config.yaml
model: "contrastive audio-text model"
dataset: "synthesized solo parts of chorales (CocoChorales)"
train_examples: 39062
gain_aug_db: 6
time_shift_ms: 50
input: "waveform_16khz"
tokenizer: "word"
vocab_size: 56
loss: "softmax"
embed_dim: 384
encoder_arch: "conformer"
encoder_norm: "rmsnorm"
encoder_activation: "quick_gelu"
encoder_mlp_ratio: 4
encoder_head_dim: 32
encoder_fused_qkv: true
encoder_qk_norm: true
encoder_inner_norm: false
encoder_wave_strides: [5, 2, 2, 2, 2, 2]
encoder_subsampling: 2
encoder_layers: 12
encoder_width: 160
encoder_positions: "sincos"
encoder_kernel_size: 15
text_encoder_causal: false
text_encoder_width: 384
text_encoder_layers: 6
text_encoder_norm: "rmsnorm"
text_encoder_norm_position: "pre"
text_encoder_activation: "gelu"
text_encoder_mlp_ratio: 4
text_encoder_head_dim: 32
text_encoder_fused_qkv: false
text_encoder_bias: "none"
text_encoder_qk_norm: false
text_encoder_layer_scale_init: 0.1
text_encoder_parallel_block: false
text_encoder_inner_norm: false
text_encoder_positions: "learned"
init: "torch_default"
residual_init: "scaled_by_depth"
optimizer: "adamw"
lr: 0.0013
beta1: 0.9
beta2: 0.98
eps: 1e-10
grad_clip: 1.0
steps: 3500
batch_size: 128
epochs: 11.5
lr_schedule: "cosine"
final_lr_fraction: 0
warmup_steps: 170
weight_decay: 0.1
Rows from block 8 of the audio encoder of a small contrastive audio-text model, named by matrix and row number. Rows with one number belong to one neuron. Each number is 50 + 15 x the weight over its row's rms, rounded and kept within 0 to 99. All counts start at 0.
After each neuron's rows are labels from the 100 clips, of 14976, where the neuron reaches its highest value: "top examples" is what is common among them. Only what is clearly more common there than usual is listed. The data: synthesized solo parts of chorales (CocoChorales). In brackets: how many of the 100, against the usual share in percent.
# fc1: first MLP up (encoder.blocks.8.ff1.fc1.weight, 640x160), inputs 80-159
# fc2: first MLP down (encoder.blocks.8.ff1.fc2.weight, 160x640, transposed), outputs 80-159

fc1.480:49 31 64 52 57 52 32 82 65 56 64 69 67 40 48 51 18 70 53 61 69 55 47 33 68 34 34 31 61 45 37 39 39 67 50 44 57 46 71 40 48 70 33 44 34 60 34 57 39 47 61 72 45 17 34 71 38 74 72 45 44 42 27 41 57 27 37 51 59 58 58 71 83 66 65 56 33 33 27 29
fc2.480:45 61 42 46 49 57 51 00 35 55 49 36 78 49 68 49 49 57 53 40 13 57 70 51 42 66 37 45 38 53 55 50 36 23 54 63 53 53 62 49 46 37 58 46 46 58 44 64 73 51 45 65 50 60 59 39 50 61 52 48 56 64 64 15 30 52 74 56 62 42 41 67 41 33 37 56 49 97 77 66
top examples: bassoon (79 vs 8.5); note A3 (72 vs 8.6); note G3 (31 vs 6.1); note A#3 (30 vs 10.8)

fc1.378:54 24 48 59 83 61 84 32 43 55 47 38 64 33 36 45 41 79 43 30 47 74 38 54 50 61 51 49 47 33 50 51 64 21 53 42 64 42 70 76 62 25 62 60 48 32 38 26 37 66 42 19 41 63 56 53 45 12 58 34 64 40 37 49 49 64 43 49 53 61 46 38 72 49 54 36 52 34 55 67
fc2.378:52 56 50 55 32 46 52 68 85 62 53 50 72 71 66 34 44 24 58 60 74 56 21 51 51 57 67 45 54 62 66 54 59 75 24 58 53 46 56 28 28 67 33 28 64 46 64 61 23 53 77 79 32 15 31 58 52 99 74 48 62 42 50 55 58 39 65 76 35 41 36 70 57 45 54 61 30 48 56 60
top examples: note E3 (27 vs 2.8); note F#4 (27 vs 8.7); bassoon (25 vs 8.5)

fc1.208:75 82 34 49 46 33 33 70 54 52 60 54 70 66 34 61 73 51 27 28 52 42 58 37 69 42 23 64 62 49 36 42 66 42 53 40 44 50 38 60 68 36 33 48 38 32 24 64 67 45 29 59 39 43 60 27 32 77 41 72 24 35 34 57 28 33 60 67 28 58 39 44 36 79 46 59 70 50 40 35
fc2.208:62 45 60 52 57 61 35 39 74 62 47 23 49 36 56 39 57 51 61 35 72 58 43 54 41 71 72 60 55 19 49 60 36 50 29 52 43 52 55 31 31 60 68 64 66 43 58 41 11 48 51 55 46 28 42 59 59 38 51 28 76 45 54 55 44 48 41 77 41 72 33 48 44 25 86 00 16 60 33 56
top examples: note A3 (31 vs 8.6)

fc1.251:40 45 41 57 65 67 54 56 69 40 60 51 40 48 53 44 37 45 57 44 55 61 37 44 69 71 70 35 52 44 32 65 13 33 37 53 46 43 45 49 49 20 33 36 31 56 37 52 57 25 23 22 34 33 29 18 32 23 31 32 40 52 39 47 62 38 46 26 47 35 46 55 26 34 36 36 23 39 31 27
fc2.251:66 39 33 44 40 58 63 35 23 41 50 44 26 24 50 38 60 51 64 30 56 41 48 36 46 56 46 26 58 46 50 64 24 50 43 47 58 61 32 37 09 45 44 63 30 38 31 38 18 49 55 51 24 36 30 41 22 50 48 49 65 37 39 58 59 59 70 60 44 40 45 42 44 49 47 14 37 63 29 67
top examples: note F#5 (95 vs 6.8); violin (51 vs 14); note G#5 (40 vs 3.8); instrument: trumpet (37 vs 8)

fc1.40:71 53 38 59 68 35 30 61 46 46 54 38 39 56 55 73 56 34 60 58 75 49 76 31 62 41 34 69 76 41 54 53 49 49 33 32 48 43 65 78 44 54 57 48 41 38 67 37 54 43 16 52 39 73 32 29 28 62 73 62 43 47 23 32 35 24 31 46 73 65 39 30 30 67 78 29 36 51 58 62
fc2.40:34 50 74 40 21 50 57 07 66 50 53 43 41 56 42 41 49 47 54 46 30 45 18 52 52 47 47 38 63 40 18 58 50 33 91 69 50 59 50 47 37 27 54 60 67 54 26 54 35 45 70 60 37 53 42 66 47 42 56 73 50 54 49 54 30 56 84 54 52 47 64 60 39 15 46 25 40 69 44 84
top examples: note A3 (61 vs 8.6); tuba (33 vs 8.7); note G3 (28 vs 6.1)

fc1.199:64 20 17 61 67 62 37 53 44 32 40 60 35 33 40 42 48 71 70 45 47 62 30 46 48 81 64 60 51 73 47 68 25 23 44 52 41 47 43 30 43 31 36 37 34 40 06 42 47 33 35 33 25 57 15 20 51 28 32 33 41 55 49 36 30 50 48 23 67 61 42 25 35 41 57 24 24 48 42 19
fc2.199:42 49 53 60 74 76 51 50 19 60 45 62 32 69 39 65 66 52 55 53 14 58 65 55 39 66 44 60 48 76 49 57 43 41 25 42 47 52 36 45 62 38 24 40 45 43 30 40 66 55 39 23 31 27 45 25 34 46 75 67 40 56 48 83 96 43 48 54 20 56 40 46 42 52 56 34 58 45 34 70
top examples: note D4 (88 vs 12.4); note E4 (53 vs 8.8); trombone (51 vs 7.3)

fc1.481:47 36 25 35 35 56 11 14 34 52 65 34 34 29 60 18 44 44 29 49 33 64 58 40 34 32 71 36 34 38 49 71 50 52 23 22 33 40 51 45 69 61 65 45 61 44 56 71 59 67 51 62 38 61 34 60 65 20 64 71 63 51 62 64 47 61 52 64 54 43 66 40 48 67 34 37 39 69 41 51
fc2.481:48 43 48 46 45 53 89 84 73 41 45 62 43 76 48 52 70 87 45 59 77 32 54 48 60 72 48 56 43 48 37 37 61 57 36 62 77 49 44 44 21 77 50 43 29 44 48 46 60 42 33 39 55 47 44 38 48 95 59 41 43 69 75 17 58 51 58 56 65 54 41 47 54 78 36 56 87 66 46 11
top examples: note D4 (56 vs 12.4); note C4 (37 vs 10.8); viola (29 vs 8.6); note A#3 (29 vs 10.8)

fc1.391:47 72 49 73 60 22 70 78 76 51 51 66 70 44 70 59 49 62 62 46 76 63 17 54 42 68 65 51 55 33 69 13 39 44 24 73 29 51 37 55 40 53 35 75 47 49 45 63 65 25 61 63 57 37 60 54 41 42 53 76 35 34 24 25 33 40 40 54 59 48 58 62 57 65 64 29 37 33 55 38
fc2.391:56 42 51 35 55 50 36 03 37 44 51 56 44 37 41 62 54 24 33 37 31 49 71 50 56 28 25 40 37 18 00 57 52 40 56 45 49 58 62 52 79 22 91 30 52 47 53 38 22 36 56 50 39 42 43 45 64 60 61 52 79 46 56 55 53 44 49 50 55 70 68 47 39 52 51 59 50 64 54 83
top examples: note E3 (57 vs 2.8); bassoon (41 vs 8.5); note E4 (37 vs 8.8); note B3 (35 vs 9.4)

fc1.278:53 29 32 41 26 38 09 45 32 57 63 61 39 52 45 46 54 53 56 71 68 62 48 61 62 51 38 36 40 42 59 50 39 59 14 40 68 47 41 59 60 61 42 36 50 49 32 66 41 53 76 74 38 69 54 44 64 34 47 57 71 47 58 34 67 51 43 71 37 22 35 27 54 70 58 47 18 65 21 58
fc2.278:51 52 67 44 52 48 89 63 44 47 48 45 72 59 47 47 68 75 47 51 27 40 50 45 53 54 36 52 40 30 24 56 62 34 73 59 52 51 53 26 55 38 68 43 33 60 75 86 44 46 23 24 40 55 37 68 60 95 37 42 36 59 60 57 30 35 48 44 47 46 63 37 54 72 41 64 67 72 56 25
top examples: note G4 (35 vs 7.7)

fc1.361:86 74 56 52 68 46 25 95 60 58 45 70 66 73 52 45 58 54 68 62 36 49 48 57 49 60 47 45 73 38 43 64 57 53 23 33 68 44 44 40 33 42 43 52 37 56 55 22 60 34 36 68 49 71 33 41 24 63 36 35 50 43 46 53 66 62 40 25 58 66 56 68 69 53 47 58 54 34 56 45
fc2.361:66 46 31 30 33 57 77 00 35 48 51 39 35 30 32 47 39 52 58 26 42 56 72 49 49 53 43 68 47 22 77 40 43 16 75 42 45 52 53 42 62 54 44 52 38 51 27 58 73 47 74 41 50 48 51 77 67 64 54 37 53 51 53 77 38 31 54 75 42 31 32 50 53 54 44 50 70 45 44 52
top examples: note C4 (44 vs 10.8); note A#3 (27 vs 10.8); note G#3 (25 vs 8.3)

fc1.359:52 45 64 60 66 60 93 45 27 46 47 54 51 40 41 49 35 25 69 61 64 37 58 39 55 40 35 37 38 28 30 37 54 60 65 40 43 60 62 53 51 53 24 52 64 59 27 86 70 64 66 32 35 47 36 51 58 56 49 63 32 31 35 69 53 48 48 37 65 61 68 59 54 36 34 44 68 53 73 41
fc2.359:30 56 28 45 34 51 38 04 67 46 56 73 37 55 60 56 56 53 51 64 53 26 59 36 50 47 54 31 44 79 58 48 59 41 51 50 56 52 52 61 36 44 74 24 47 53 51 43 64 52 49 40 51 86 72 66 43 23 65 55 48 50 41 25 22 30 41 58 50 31 61 40 60 59 61 57 48 36 58 62
top examples: note E3 (60 vs 2.8); note B3 (46 vs 9.4); note E4 (43 vs 8.8); note D4 (35 vs 12.4)

fc1.80:49 61 58 53 62 37 30 51 52 38 51 31 26 79 51 62 47 47 42 61 62 64 84 42 67 70 82 69 50 62 32 60 41 31 67 50 87 58 50 73 50 43 27 45 55 40 44 46 28 45 35 67 30 68 43 28 52 65 50 70 67 53 46 53 62 50 41 62 48 70 28 46 44 50 41 11 45 69 60 54
fc2.80:60 53 82 57 16 56 50 35 62 32 58 47 50 39 42 60 63 35 38 60 69 56 30 37 53 60 38 44 39 55 41 56 59 62 65 58 76 56 39 40 58 66 38 17 46 37 44 61 58 57 54 89 48 76 66 41 63 73 99 56 55 58 78 25 56 64 38 46 24 54 61 37 44 33 46 37 47 62 53 33
top examples: note A3 (67 vs 8.6); tuba (60 vs 8.7)

fc1.65:55 47 44 50 58 71 36 71 25 61 73 64 49 73 37 33 61 60 42 35 48 44 62 54 29 41 32 31 79 83 39 67 27 63 55 65 29 51 48 58 63 46 30 20 39 50 41 50 42 34 36 42 31 38 13 41 24 68 48 37 46 69 49 39 69 70 56 21 58 34 18 61 49 29 54 49 63 39 53 48
fc2.65:19 43 51 66 60 49 37 57 55 78 55 47 59 58 37 51 65 50 41 37 55 47 50 51 38 40 45 27 68 46 74 78 68 73 58 56 63 70 66 59 40 49 67 29 34 28 48 61 56 54 23 57 70 46 59 61 37 38 43 37 55 48 40 35 24 47 57 67 71 14 49 54 79 19 50 65 55 80 76 43
top examples: note C4 (97 vs 10.8); cello (79 vs 9.9); note G#3 (49 vs 8.3); note A#3 (48 vs 10.8)

fc1.274:63 32 60 44 48 39 31 30 32 58 67 29 20 52 36 34 80 43 34 37 51 55 66 50 67 55 54 75 60 71 51 72 57 24 25 46 86 33 49 50 43 38 65 41 21 15 52 53 38 75 74 63 38 60 35 30 58 49 80 32 23 39 58 69 33 44 52 36 43 57 37 54 52 50 61 52 59 41 47 62
fc2.274:38 54 38 72 52 57 45 49 61 53 53 49 68 56 59 48 63 77 58 49 47 41 65 46 49 59 65 48 36 50 51 63 76 65 88 62 52 52 54 49 46 78 14 31 51 37 34 91 45 59 39 53 63 67 65 62 36 39 81 62 72 42 55 62 71 41 37 39 23 56 55 27 46 60 71 23 68 46 56 84
top examples: note C#5 (85 vs 9.9); violin (64 vs 14); note C5 (29 vs 10.4)

fc1.342:36 40 17 51 64 52 45 40 47 54 61 40 62 56 50 33 47 68 80 44 49 55 26 35 66 66 69 58 63 64 30 59 34 30 42 44 54 38 43 26 42 25 30 37 49 49 08 30 36 37 36 22 37 52 43 23 38 39 26 26 59 53 44 33 61 37 55 29 53 66 46 35 33 29 36 10 22 52 21 40
fc2.342:41 43 57 69 60 67 37 54 31 47 53 60 40 29 34 42 61 38 56 33 05 65 51 57 34 39 45 46 58 51 59 43 48 66 44 54 18 45 38 48 63 46 51 46 40 44 34 36 61 47 36 26 09 36 44 26 30 32 55 30 53 47 36 53 63 56 69 52 36 35 26 52 60 31 72 36 62 64 49 74
top examples: note D4 (100 vs 12.4); note E4 (54 vs 8.8); note C4 (37 vs 10.8); viola (33 vs 8.6)

fc1.189:49 62 56 67 70 35 31 34 51 39 44 29 81 32 49 63 68 35 50 35 82 67 40 54 70 55 48 72 71 56 52 51 58 34 53 21 34 65 76 40 42 76 48 46 53 48 44 48 50 43 47 35 53 35 51 60 41 44 22 34 49 46 54 28 58 71 23 35 68 48 34 78 38 42 70 60 52 36 53 42
fc2.189:34 53 46 48 61 50 51 65 63 40 54 49 60 48 54 42 70 34 54 39 08 52 43 46 49 48 29 38 41 57 36 62 53 52 58 55 91 56 58 41 57 22 52 46 50 43 70 60 54 57 68 60 55 52 54 29 49 89 91 62 34 80 47 39 65 32 68 51 30 45 55 56 47 47 52 79 50 39 44 99
top examples: bassoon (35 vs 8.5); note B3 (25 vs 9.4)

fc1.277:53 63 26 44 65 63 46 65 31 50 50 53 47 58 61 61 71 70 69 28 35 44 36 64 36 81 65 53 46 46 54 49 66 24 65 47 14 43 37 61 63 51 45 26 26 33 68 42 76 62 44 58 34 36 65 32 51 38 15 67 39 53 33 34 39 73 69 37 58 36 57 33 55 72 49 56 48 83 42 67
fc2.277:53 46 66 53 44 37 35 36 67 44 53 64 52 33 82 62 68 14 52 50 63 45 34 44 37 44 38 47 41 30 31 38 40 27 42 40 56 51 63 41 50 37 85 65 69 49 41 40 26 43 72 54 65 68 55 64 76 76 58 61 59 74 63 63 66 37 55 70 53 61 48 33 40 45 70 42 74 23 48 55
top examples: note D4 (34 vs 12.4); trombone (25 vs 7.3)

fc1.395:41 26 48 55 52 62 67 55 32 68 40 35 61 47 28 42 57 39 26 31 52 76 58 37 58 29 48 59 36 45 58 64 79 67 64 46 32 53 69 46 41 51 52 23 43 68 48 18 39 69 43 38 50 43 38 48 29 29 84 54 73 35 49 68 73 31 63 65 41 71 53 55 34 51 54 55 65 48 43 32
fc2.395:32 60 75 54 43 51 28 80 62 47 47 35 40 69 57 34 64 53 41 54 71 60 35 58 46 45 56 51 56 61 51 53 56 60 28 73 56 52 66 42 33 48 18 36 52 48 57 68 81 60 54 65 43 45 40 41 47 64 26 66 27 45 57 44 39 62 53 63 31 41 18 67 33 36 61 45 50 23 48 88
top examples: note C4 (90 vs 10.8); bassoon (59 vs 8.5); note F3 (44 vs 3.7); note G3 (42 vs 6.1)

fc1.100:59 34 66 44 63 68 75 83 39 25 51 65 68 40 60 54 41 35 76 36 43 70 53 54 29 51 54 34 56 56 53 49 58 63 65 49 26 43 49 68 24 51 58 57 35 34 39 37 66 44 37 28 52 31 61 32 54 36 50 67 40 30 53 49 69 50 50 70 67 59 54 57 68 31 40 48 38 44 59 29
fc2.100:47 64 44 55 43 43 45 00 66 50 57 60 60 82 56 48 51 53 43 56 51 37 32 40 53 52 48 52 48 46 68 53 63 17 42 56 63 53 61 48 77 34 18 37 58 53 50 74 46 50 54 70 51 38 56 64 71 18 53 47 34 69 51 48 57 45 51 21 59 37 60 57 41 47 55 75 53 79 66 79
top examples: note E3 (66 vs 2.8); cello (41 vs 9.9); note A3 (32 vs 8.6); note B3 (30 vs 9.4)

fc1.561:24 46 50 58 66 46 68 68 34 39 50 58 54 51 59 41 37 82 65 68 79 64 52 35 54 30 59 60 41 78 75 64 73 33 50 69 43 58 53 40 38 45 69 62 46 49 29 16 33 47 23 30 63 21 74 49 21 43 68 48 28 44 66 49 74 55 50 36 35 68 29 43 55 36 24 32 48 55 32 44
fc2.561:60 69 69 59 28 61 32 77 73 48 51 54 43 61 58 55 34 20 44 49 20 57 17 51 53 54 39 42 55 25 59 63 43 60 64 37 66 52 58 52 72 26 33 52 63 60 66 54 69 39 47 56 65 62 73 69 65 59 37 48 29 44 47 74 34 50 54 27 51 31 53 49 50 35 52 71 26 38 31 72
top examples: bassoon (37 vs 8.5); note D#4 (35 vs 11.2); note C4 (34 vs 10.8)

fc1.636:67 59 73 52 30 72 74 55 50 50 59 34 43 38 45 50 59 42 61 40 56 44 41 46 71 52 81 82 36 72 53 51 44 35 43 60 77 61 35 60 32 54 73 59 64 23 31 20 60 40 42 48 40 48 56 15 59 58 48 42 32 58 45 61 53 48 20 40 26 29 30 51 34 62 67 46 41 70 68 63
fc2.636:58 50 63 42 37 59 25 58 60 25 59 49 42 12 63 63 68 28 46 45 27 51 25 53 55 46 21 34 46 64 74 57 65 35 56 48 62 53 56 40 68 30 23 48 67 30 53 56 20 44 43 54 41 26 49 52 47 59 72 49 58 79 77 63 80 61 26 38 37 44 48 41 59 70 71 29 51 64 34 48
top examples: note A3 (56 vs 8.6); note C4 (42 vs 10.8); bassoon (30 vs 8.5); note F3 (27 vs 3.7)

fc1.222:65 56 50 53 45 58 29 48 47 40 63 62 41 60 18 25 52 65 49 42 47 57 19 42 47 64 78 29 45 62 16 78 25 56 53 52 68 31 21 34 25 48 27 29 45 48 26 55 24 41 21 16 36 48 36 32 31 43 23 36 57 58 52 50 38 50 54 28 64 53 33 37 36 45 76 43 42 43 27 41
fc2.222:26 38 67 72 64 46 19 73 28 80 54 81 47 46 25 68 82 51 60 23 14 54 51 33 21 46 46 46 75 67 53 57 72 30 39 56 22 48 43 39 52 54 58 58 52 66 55 49 55 45 65 38 44 37 53 74 55 48 68 52 41 70 47 61 54 38 53 57 69 46 29 51 63 42 67 45 50 43 53 83
top examples: note D4 (93 vs 12.4); note E4 (47 vs 8.8); viola (33 vs 8.6); note C4 (33 vs 10.8)

fc1.41:54 45 27 49 44 34 58 34 59 63 49 71 60 35 48 48 76 66 73 43 28 45 22 40 54 45 63 57 50 57 26 56 19 22 51 47 57 37 49 28 25 57 37 37 52 43 36 48 31 50 38 24 35 52 39 30 37 40 35 32 51 30 32 37 47 44 23 33 65 43 48 16 30 60 67 24 55 40 51 24
fc2.41:27 57 65 66 71 32 20 66 34 63 52 83 44 52 33 51 86 55 52 30 10 69 49 41 19 47 48 45 65 73 52 54 70 48 49 56 51 47 43 32 55 59 47 72 51 70 49 57 73 50 42 43 58 45 64 73 60 58 61 51 48 56 48 59 71 40 51 51 75 37 37 45 71 45 73 56 63 52 56 70
top examples: note D4 (80 vs 12.4); note E4 (56 vs 8.8); trombone (31 vs 7.3)

fc1.422:32 60 00 42 66 54 35 53 38 66 39 49 39 34 71 33 55 49 48 52 28 50 38 65 52 39 41 55 42 44 33 34 35 62 43 39 28 46 35 45 58 52 49 34 53 58 66 36 39 28 12 11 16 34 34 50 17 55 34 23 70 38 43 52 39 73 37 29 32 55 58 35 53 49 57 39 40 24 24 39
fc2.422:42 58 59 52 50 43 66 44 39 59 40 60 51 49 86 35 22 39 49 70 55 75 62 54 58 21 42 76 12 61 72 34 55 28 70 36 40 55 32 41 66 49 54 73 37 63 72 39 51 42 65 68 52 66 75 64 50 59 36 19 59 50 54 58 41 66 70 58 34 43 73 52 70 69 63 48 50 36 73 79
top examples: note A3 (63 vs 8.6); tuba (55 vs 8.7); note A4 (36 vs 8.7); violin (35 vs 14)

fc1.347:62 69 39 37 78 47 47 57 46 61 55 43 37 68 43 18 60 39 52 45 28 70 44 50 35 37 55 71 43 54 45 68 67 24 62 57 77 32 54 60 70 38 28 68 39 45 47 38 45 58 41 65 37 34 49 34 37 44 40 58 23 19 50 39 50 70 71 45 39 43 34 39 38 36 61 58 57 46 56 33
fc2.347:49 51 69 66 43 78 50 50 68 51 52 53 49 49 52 48 42 48 38 51 78 54 60 66 57 47 65 42 49 51 77 50 45 75 50 63 38 50 45 50 24 75 54 26 45 33 42 47 68 48 40 34 61 70 51 36 48 39 67 66 63 82 58 34 68 50 13 75 57 64 52 55 47 52 63 06 74 65 54 73
top examples: note C#5 (53 vs 9.9); flute (41 vs 8.6); note D#5 (36 vs 8.6)

fc1.20:35 55 61 34 54 62 70 57 29 66 58 34 58 45 54 49 62 64 73 45 14 41 49 58 52 32 46 55 41 73 50 65 56 45 29 39 65 42 49 45 50 30 44 50 48 25 52 54 39 60 06 24 49 68 52 40 46 41 55 52 53 72 28 64 62 47 64 20 33 21 45 39 49 71 54 57 43 54 50 59
fc2.20:71 36 61 49 46 48 15 62 85 39 53 58 36 50 45 46 53 12 55 41 74 48 28 36 40 61 61 39 61 49 59 58 55 55 52 58 28 56 33 61 56 42 26 38 51 62 32 51 56 48 77 34 38 43 49 48 55 34 74 41 54 33 68 48 56 44 23 42 60 42 47 42 37 24 68 42 51 49 22 85
top examples: note C4 (33 vs 10.8); note D#4 (30 vs 11.2); cello (27 vs 9.9); clarinet (25 vs 8.9)

fc1.7:46 78 37 82 69 69 55 59 38 57 27 53 45 59 32 40 68 44 53 57 33 32 66 26 68 49 44 30 28 49 64 57 65 55 63 44 20 73 39 31 39 70 58 36 73 66 60 66 29 38 34 56 48 34 27 36 35 60 69 25 49 46 66 26 63 52 61 62 40 75 52 72 53 64 31 47 62 39 31 39
fc2.7:47 42 59 33 32 44 68 33 79 41 56 50 53 50 52 63 59 18 65 64 31 53 18 45 60 63 50 61 49 34 44 58 60 76 49 38 80 49 44 60 65 37 41 66 50 34 56 43 87 48 52 54 52 49 80 67 80 99 36 64 46 63 29 44 33 37 41 54 37 31 32 45 58 27 50 62 40 47 57 79
top examples: bassoon (86 vs 8.5); note G#3 (64 vs 8.3); note A#3 (58 vs 10.8); note B3 (41 vs 9.4)

fc1.295:61 65 57 31 63 53 57 62 68 56 63 46 84 81 63 56 42 50 36 34 84 51 34 63 56 60 25 58 57 37 62 70 35 30 23 49 58 41 47 52 59 37 39 48 22 44 58 33 45 26 33 65 56 49 63 28 41 62 39 61 28 62 52 48 76 54 28 61 27 57 23 55 72 65 66 38 20 54 56 52
fc2.295:58 45 58 63 44 44 23 52 64 44 42 30 58 00 36 72 54 57 51 37 00 64 36 51 48 33 49 47 46 43 30 60 54 41 65 38 36 52 56 37 52 45 50 55 65 42 54 60 34 50 54 52 56 48 50 54 48 36 59 41 79 29 54 65 24 39 54 35 55 53 53 58 44 55 50 52 53 54 44 73
top examples: note E3 (36 vs 2.8); bassoon (36 vs 8.5)

fc1.370:60 42 40 67 63 60 48 47 50 54 59 49 14 63 42 30 49 75 77 47 51 34 48 52 45 56 53 34 55 55 41 53 29 41 61 33 42 58 44 45 46 24 59 32 25 64 23 37 24 52 39 33 22 36 11 27 21 47 51 29 38 45 20 19 27 35 54 16 54 29 33 54 51 28 38 18 43 25 46 44
fc2.370:71 51 69 46 55 28 70 69 45 28 57 41 20 52 57 34 50 42 60 54 37 48 71 45 54 35 78 34 44 35 48 53 19 34 47 66 32 62 30 55 50 48 57 38 45 54 52 52 74 40 73 31 51 64 38 38 41 32 26 37 31 48 39 69 40 64 47 63 67 46 47 67 67 42 61 56 25 43 30 51
top examples: note G4 (59 vs 7.7); note F4 (32 vs 9.3); note A4 (30 vs 8.7)

fc1.297:62 26 46 47 34 63 64 68 61 46 44 38 61 52 59 31 55 44 64 33 62 48 55 65 52 82 47 64 37 63 47 66 33 69 48 27 22 53 45 27 12 33 49 58 46 62 65 61 63 62 59 70 73 82 58 33 36 48 36 58 70 80 35 39 37 39 67 55 59 75 36 69 51 54 41 34 40 63 67 48
fc2.297:79 45 50 37 39 51 64 26 54 49 48 58 58 14 44 55 58 25 57 41 87 52 42 43 50 25 36 42 43 40 37 48 58 23 43 48 79 57 62 46 66 23 42 30 62 55 24 64 21 44 45 51 48 23 68 61 51 54 86 50 51 14 65 56 59 45 09 45 29 55 59 45 59 55 24 51 61 33 54 59
top examples: bassoon (47 vs 8.5); note A#3 (34 vs 10.8)

fc1.385:47 22 39 27 73 35 62 59 54 45 55 63 34 76 44 37 39 54 65 61 46 59 15 35 54 51 57 43 54 41 36 53 61 39 50 51 44 37 43 89 28 52 63 66 09 48 41 53 52 62 38 62 48 65 44 50 50 40 78 31 64 29 31 51 69 63 31 63 44 67 25 26 49 56 34 35 46 44 56 52
fc2.385:48 45 50 47 58 61 48 55 50 48 50 55 67 32 61 77 55 57 50 48 21 44 71 53 52 64 67 43 36 52 61 40 52 57 14 66 37 47 48 51 62 50 26 34 51 57 49 64 79 49 78 25 42 47 43 28 55 47 40 52 44 56 45 35 34 41 82 71 53 43 44 51 52 41 59 56 68 22 47 58
top examples: note G4 (54 vs 7.7); viola (30 vs 8.6); note F4 (30 vs 9.3)

fc1.113:62 50 28 59 63 33 32 48 31 51 58 47 76 41 51 27 59 47 29 51 31 75 58 56 52 45 66 65 76 52 43 55 66 27 42 52 74 38 41 54 49 65 52 74 62 61 51 26 48 68 63 47 47 65 60 28 35 51 49 36 21 12 42 64 59 37 55 56 39 38 71 42 67 38 57 60 59 33 63 19
fc2.113:45 43 59 52 52 71 73 54 89 45 49 51 57 58 60 55 64 67 45 51 74 36 50 51 49 41 56 27 33 39 51 63 69 69 56 54 25 51 46 36 09 42 23 18 41 47 50 51 70 50 67 30 59 58 52 59 54 17 77 57 64 85 67 31 46 52 30 39 60 55 45 43 51 51 54 30 78 82 39 97
top examples: note C#5 (27 vs 9.9); note D3 (25 vs 2.3)

fc1.214:53 37 49 38 58 68 43 45 26 46 54 59 18 47 60 52 66 38 71 33 43 52 44 29 56 68 66 46 48 53 35 38 59 35 22 47 48 42 30 20 72 57 56 61 46 71 31 24 42 51 61 38 12 42 39 50 48 39 37 26 61 55 27 67 35 60 45 62 30 65 42 68 64 52 76 45 29 13 34 45
fc2.214:25 45 38 77 68 35 61 32 50 60 54 52 88 43 60 52 60 74 47 57 31 41 65 67 49 38 48 23 45 55 56 74 51 51 58 47 35 58 88 70 41 39 79 28 59 34 57 85 58 44 40 61 84 52 50 42 37 50 75 54 48 58 66 31 38 34 45 40 77 37 58 53 63 15 24 80 92 73 63 47
top examples: note G4 (43 vs 7.7); violin (42 vs 14); note A4 (37 vs 8.7); note C5 (29 vs 10.4)

fc1.362:56 59 45 25 20 66 43 48 65 56 67 69 41 38 49 34 35 64 42 35 63 34 29 68 45 36 49 51 52 62 74 65 69 38 47 53 55 52 76 27 59 47 43 66 47 40 56 39 28 29 58 44 19 25 52 29 82 62 29 82 38 55 72 30 49 32 17 55 19 19 28 60 40 56 68 59 52 25 58 58
fc2.362:62 60 53 51 60 44 44 50 23 57 46 38 46 60 65 47 48 71 50 47 30 59 43 61 38 35 57 44 64 54 53 47 50 40 64 52 30 53 46 51 59 33 59 35 53 51 36 29 46 42 28 55 62 71 23 59 49 14 71 33 75 63 47 76 48 46 63 33 68 58 44 51 60 27 50 66 69 94 50 55
top examples: note C4 (29 vs 10.8)

fc1.95:41 55 44 68 48 28 57 49 49 52 40 38 53 49 45 66 67 54 67 42 36 44 57 36 50 60 53 61 39 35 70 19 53 63 47 66 61 69 29 64 34 72 42 44 35 50 48 61 43 39 58 37 55 46 47 53 60 71 64 54 44 26 66 52 35 64 48 55 37 47 41 38 50 61 65 42 78 36 35 28
fc2.95:47 47 55 35 46 73 34 26 66 41 51 53 53 60 63 60 45 33 57 46 35 51 49 46 41 47 68 48 40 43 30 52 51 73 33 40 54 47 44 47 70 54 52 63 48 50 30 39 63 50 38 62 61 45 59 29 52 79 26 48 34 74 28 48 48 61 36 66 57 60 24 44 47 48 51 50 22 64 40 98
top examples: note G4 (41 vs 7.7); note F4 (41 vs 9.3); note G3 (36 vs 6.1); clarinet (32 vs 8.9)

fc1.408:62 55 39 18 48 53 48 53 52 25 57 37 41 48 59 47 39 41 45 24 66 46 33 34 67 69 52 60 55 28 45 38 53 23 36 59 60 46 37 22 52 45 44 58 66 45 33 26 67 39 49 39 20 55 51 43 39 40 29 34 76 51 37 69 45 61 70 46 49 47 33 65 38 66 80 44 25 17 18 65
fc2.408:52 35 44 72 47 47 36 39 29 79 52 50 81 59 39 35 50 90 65 61 39 33 61 57 61 29 31 31 40 48 44 76 36 50 41 49 51 56 88 59 57 41 71 31 39 36 37 51 34 44 52 62 70 32 39 49 27 46 58 69 43 51 30 49 31 36 47 43 69 34 35 62 54 38 42 54 88 77 76 28
top examples: note F#5 (60 vs 6.8); trumpet (59 vs 8); cello (38 vs 9.9)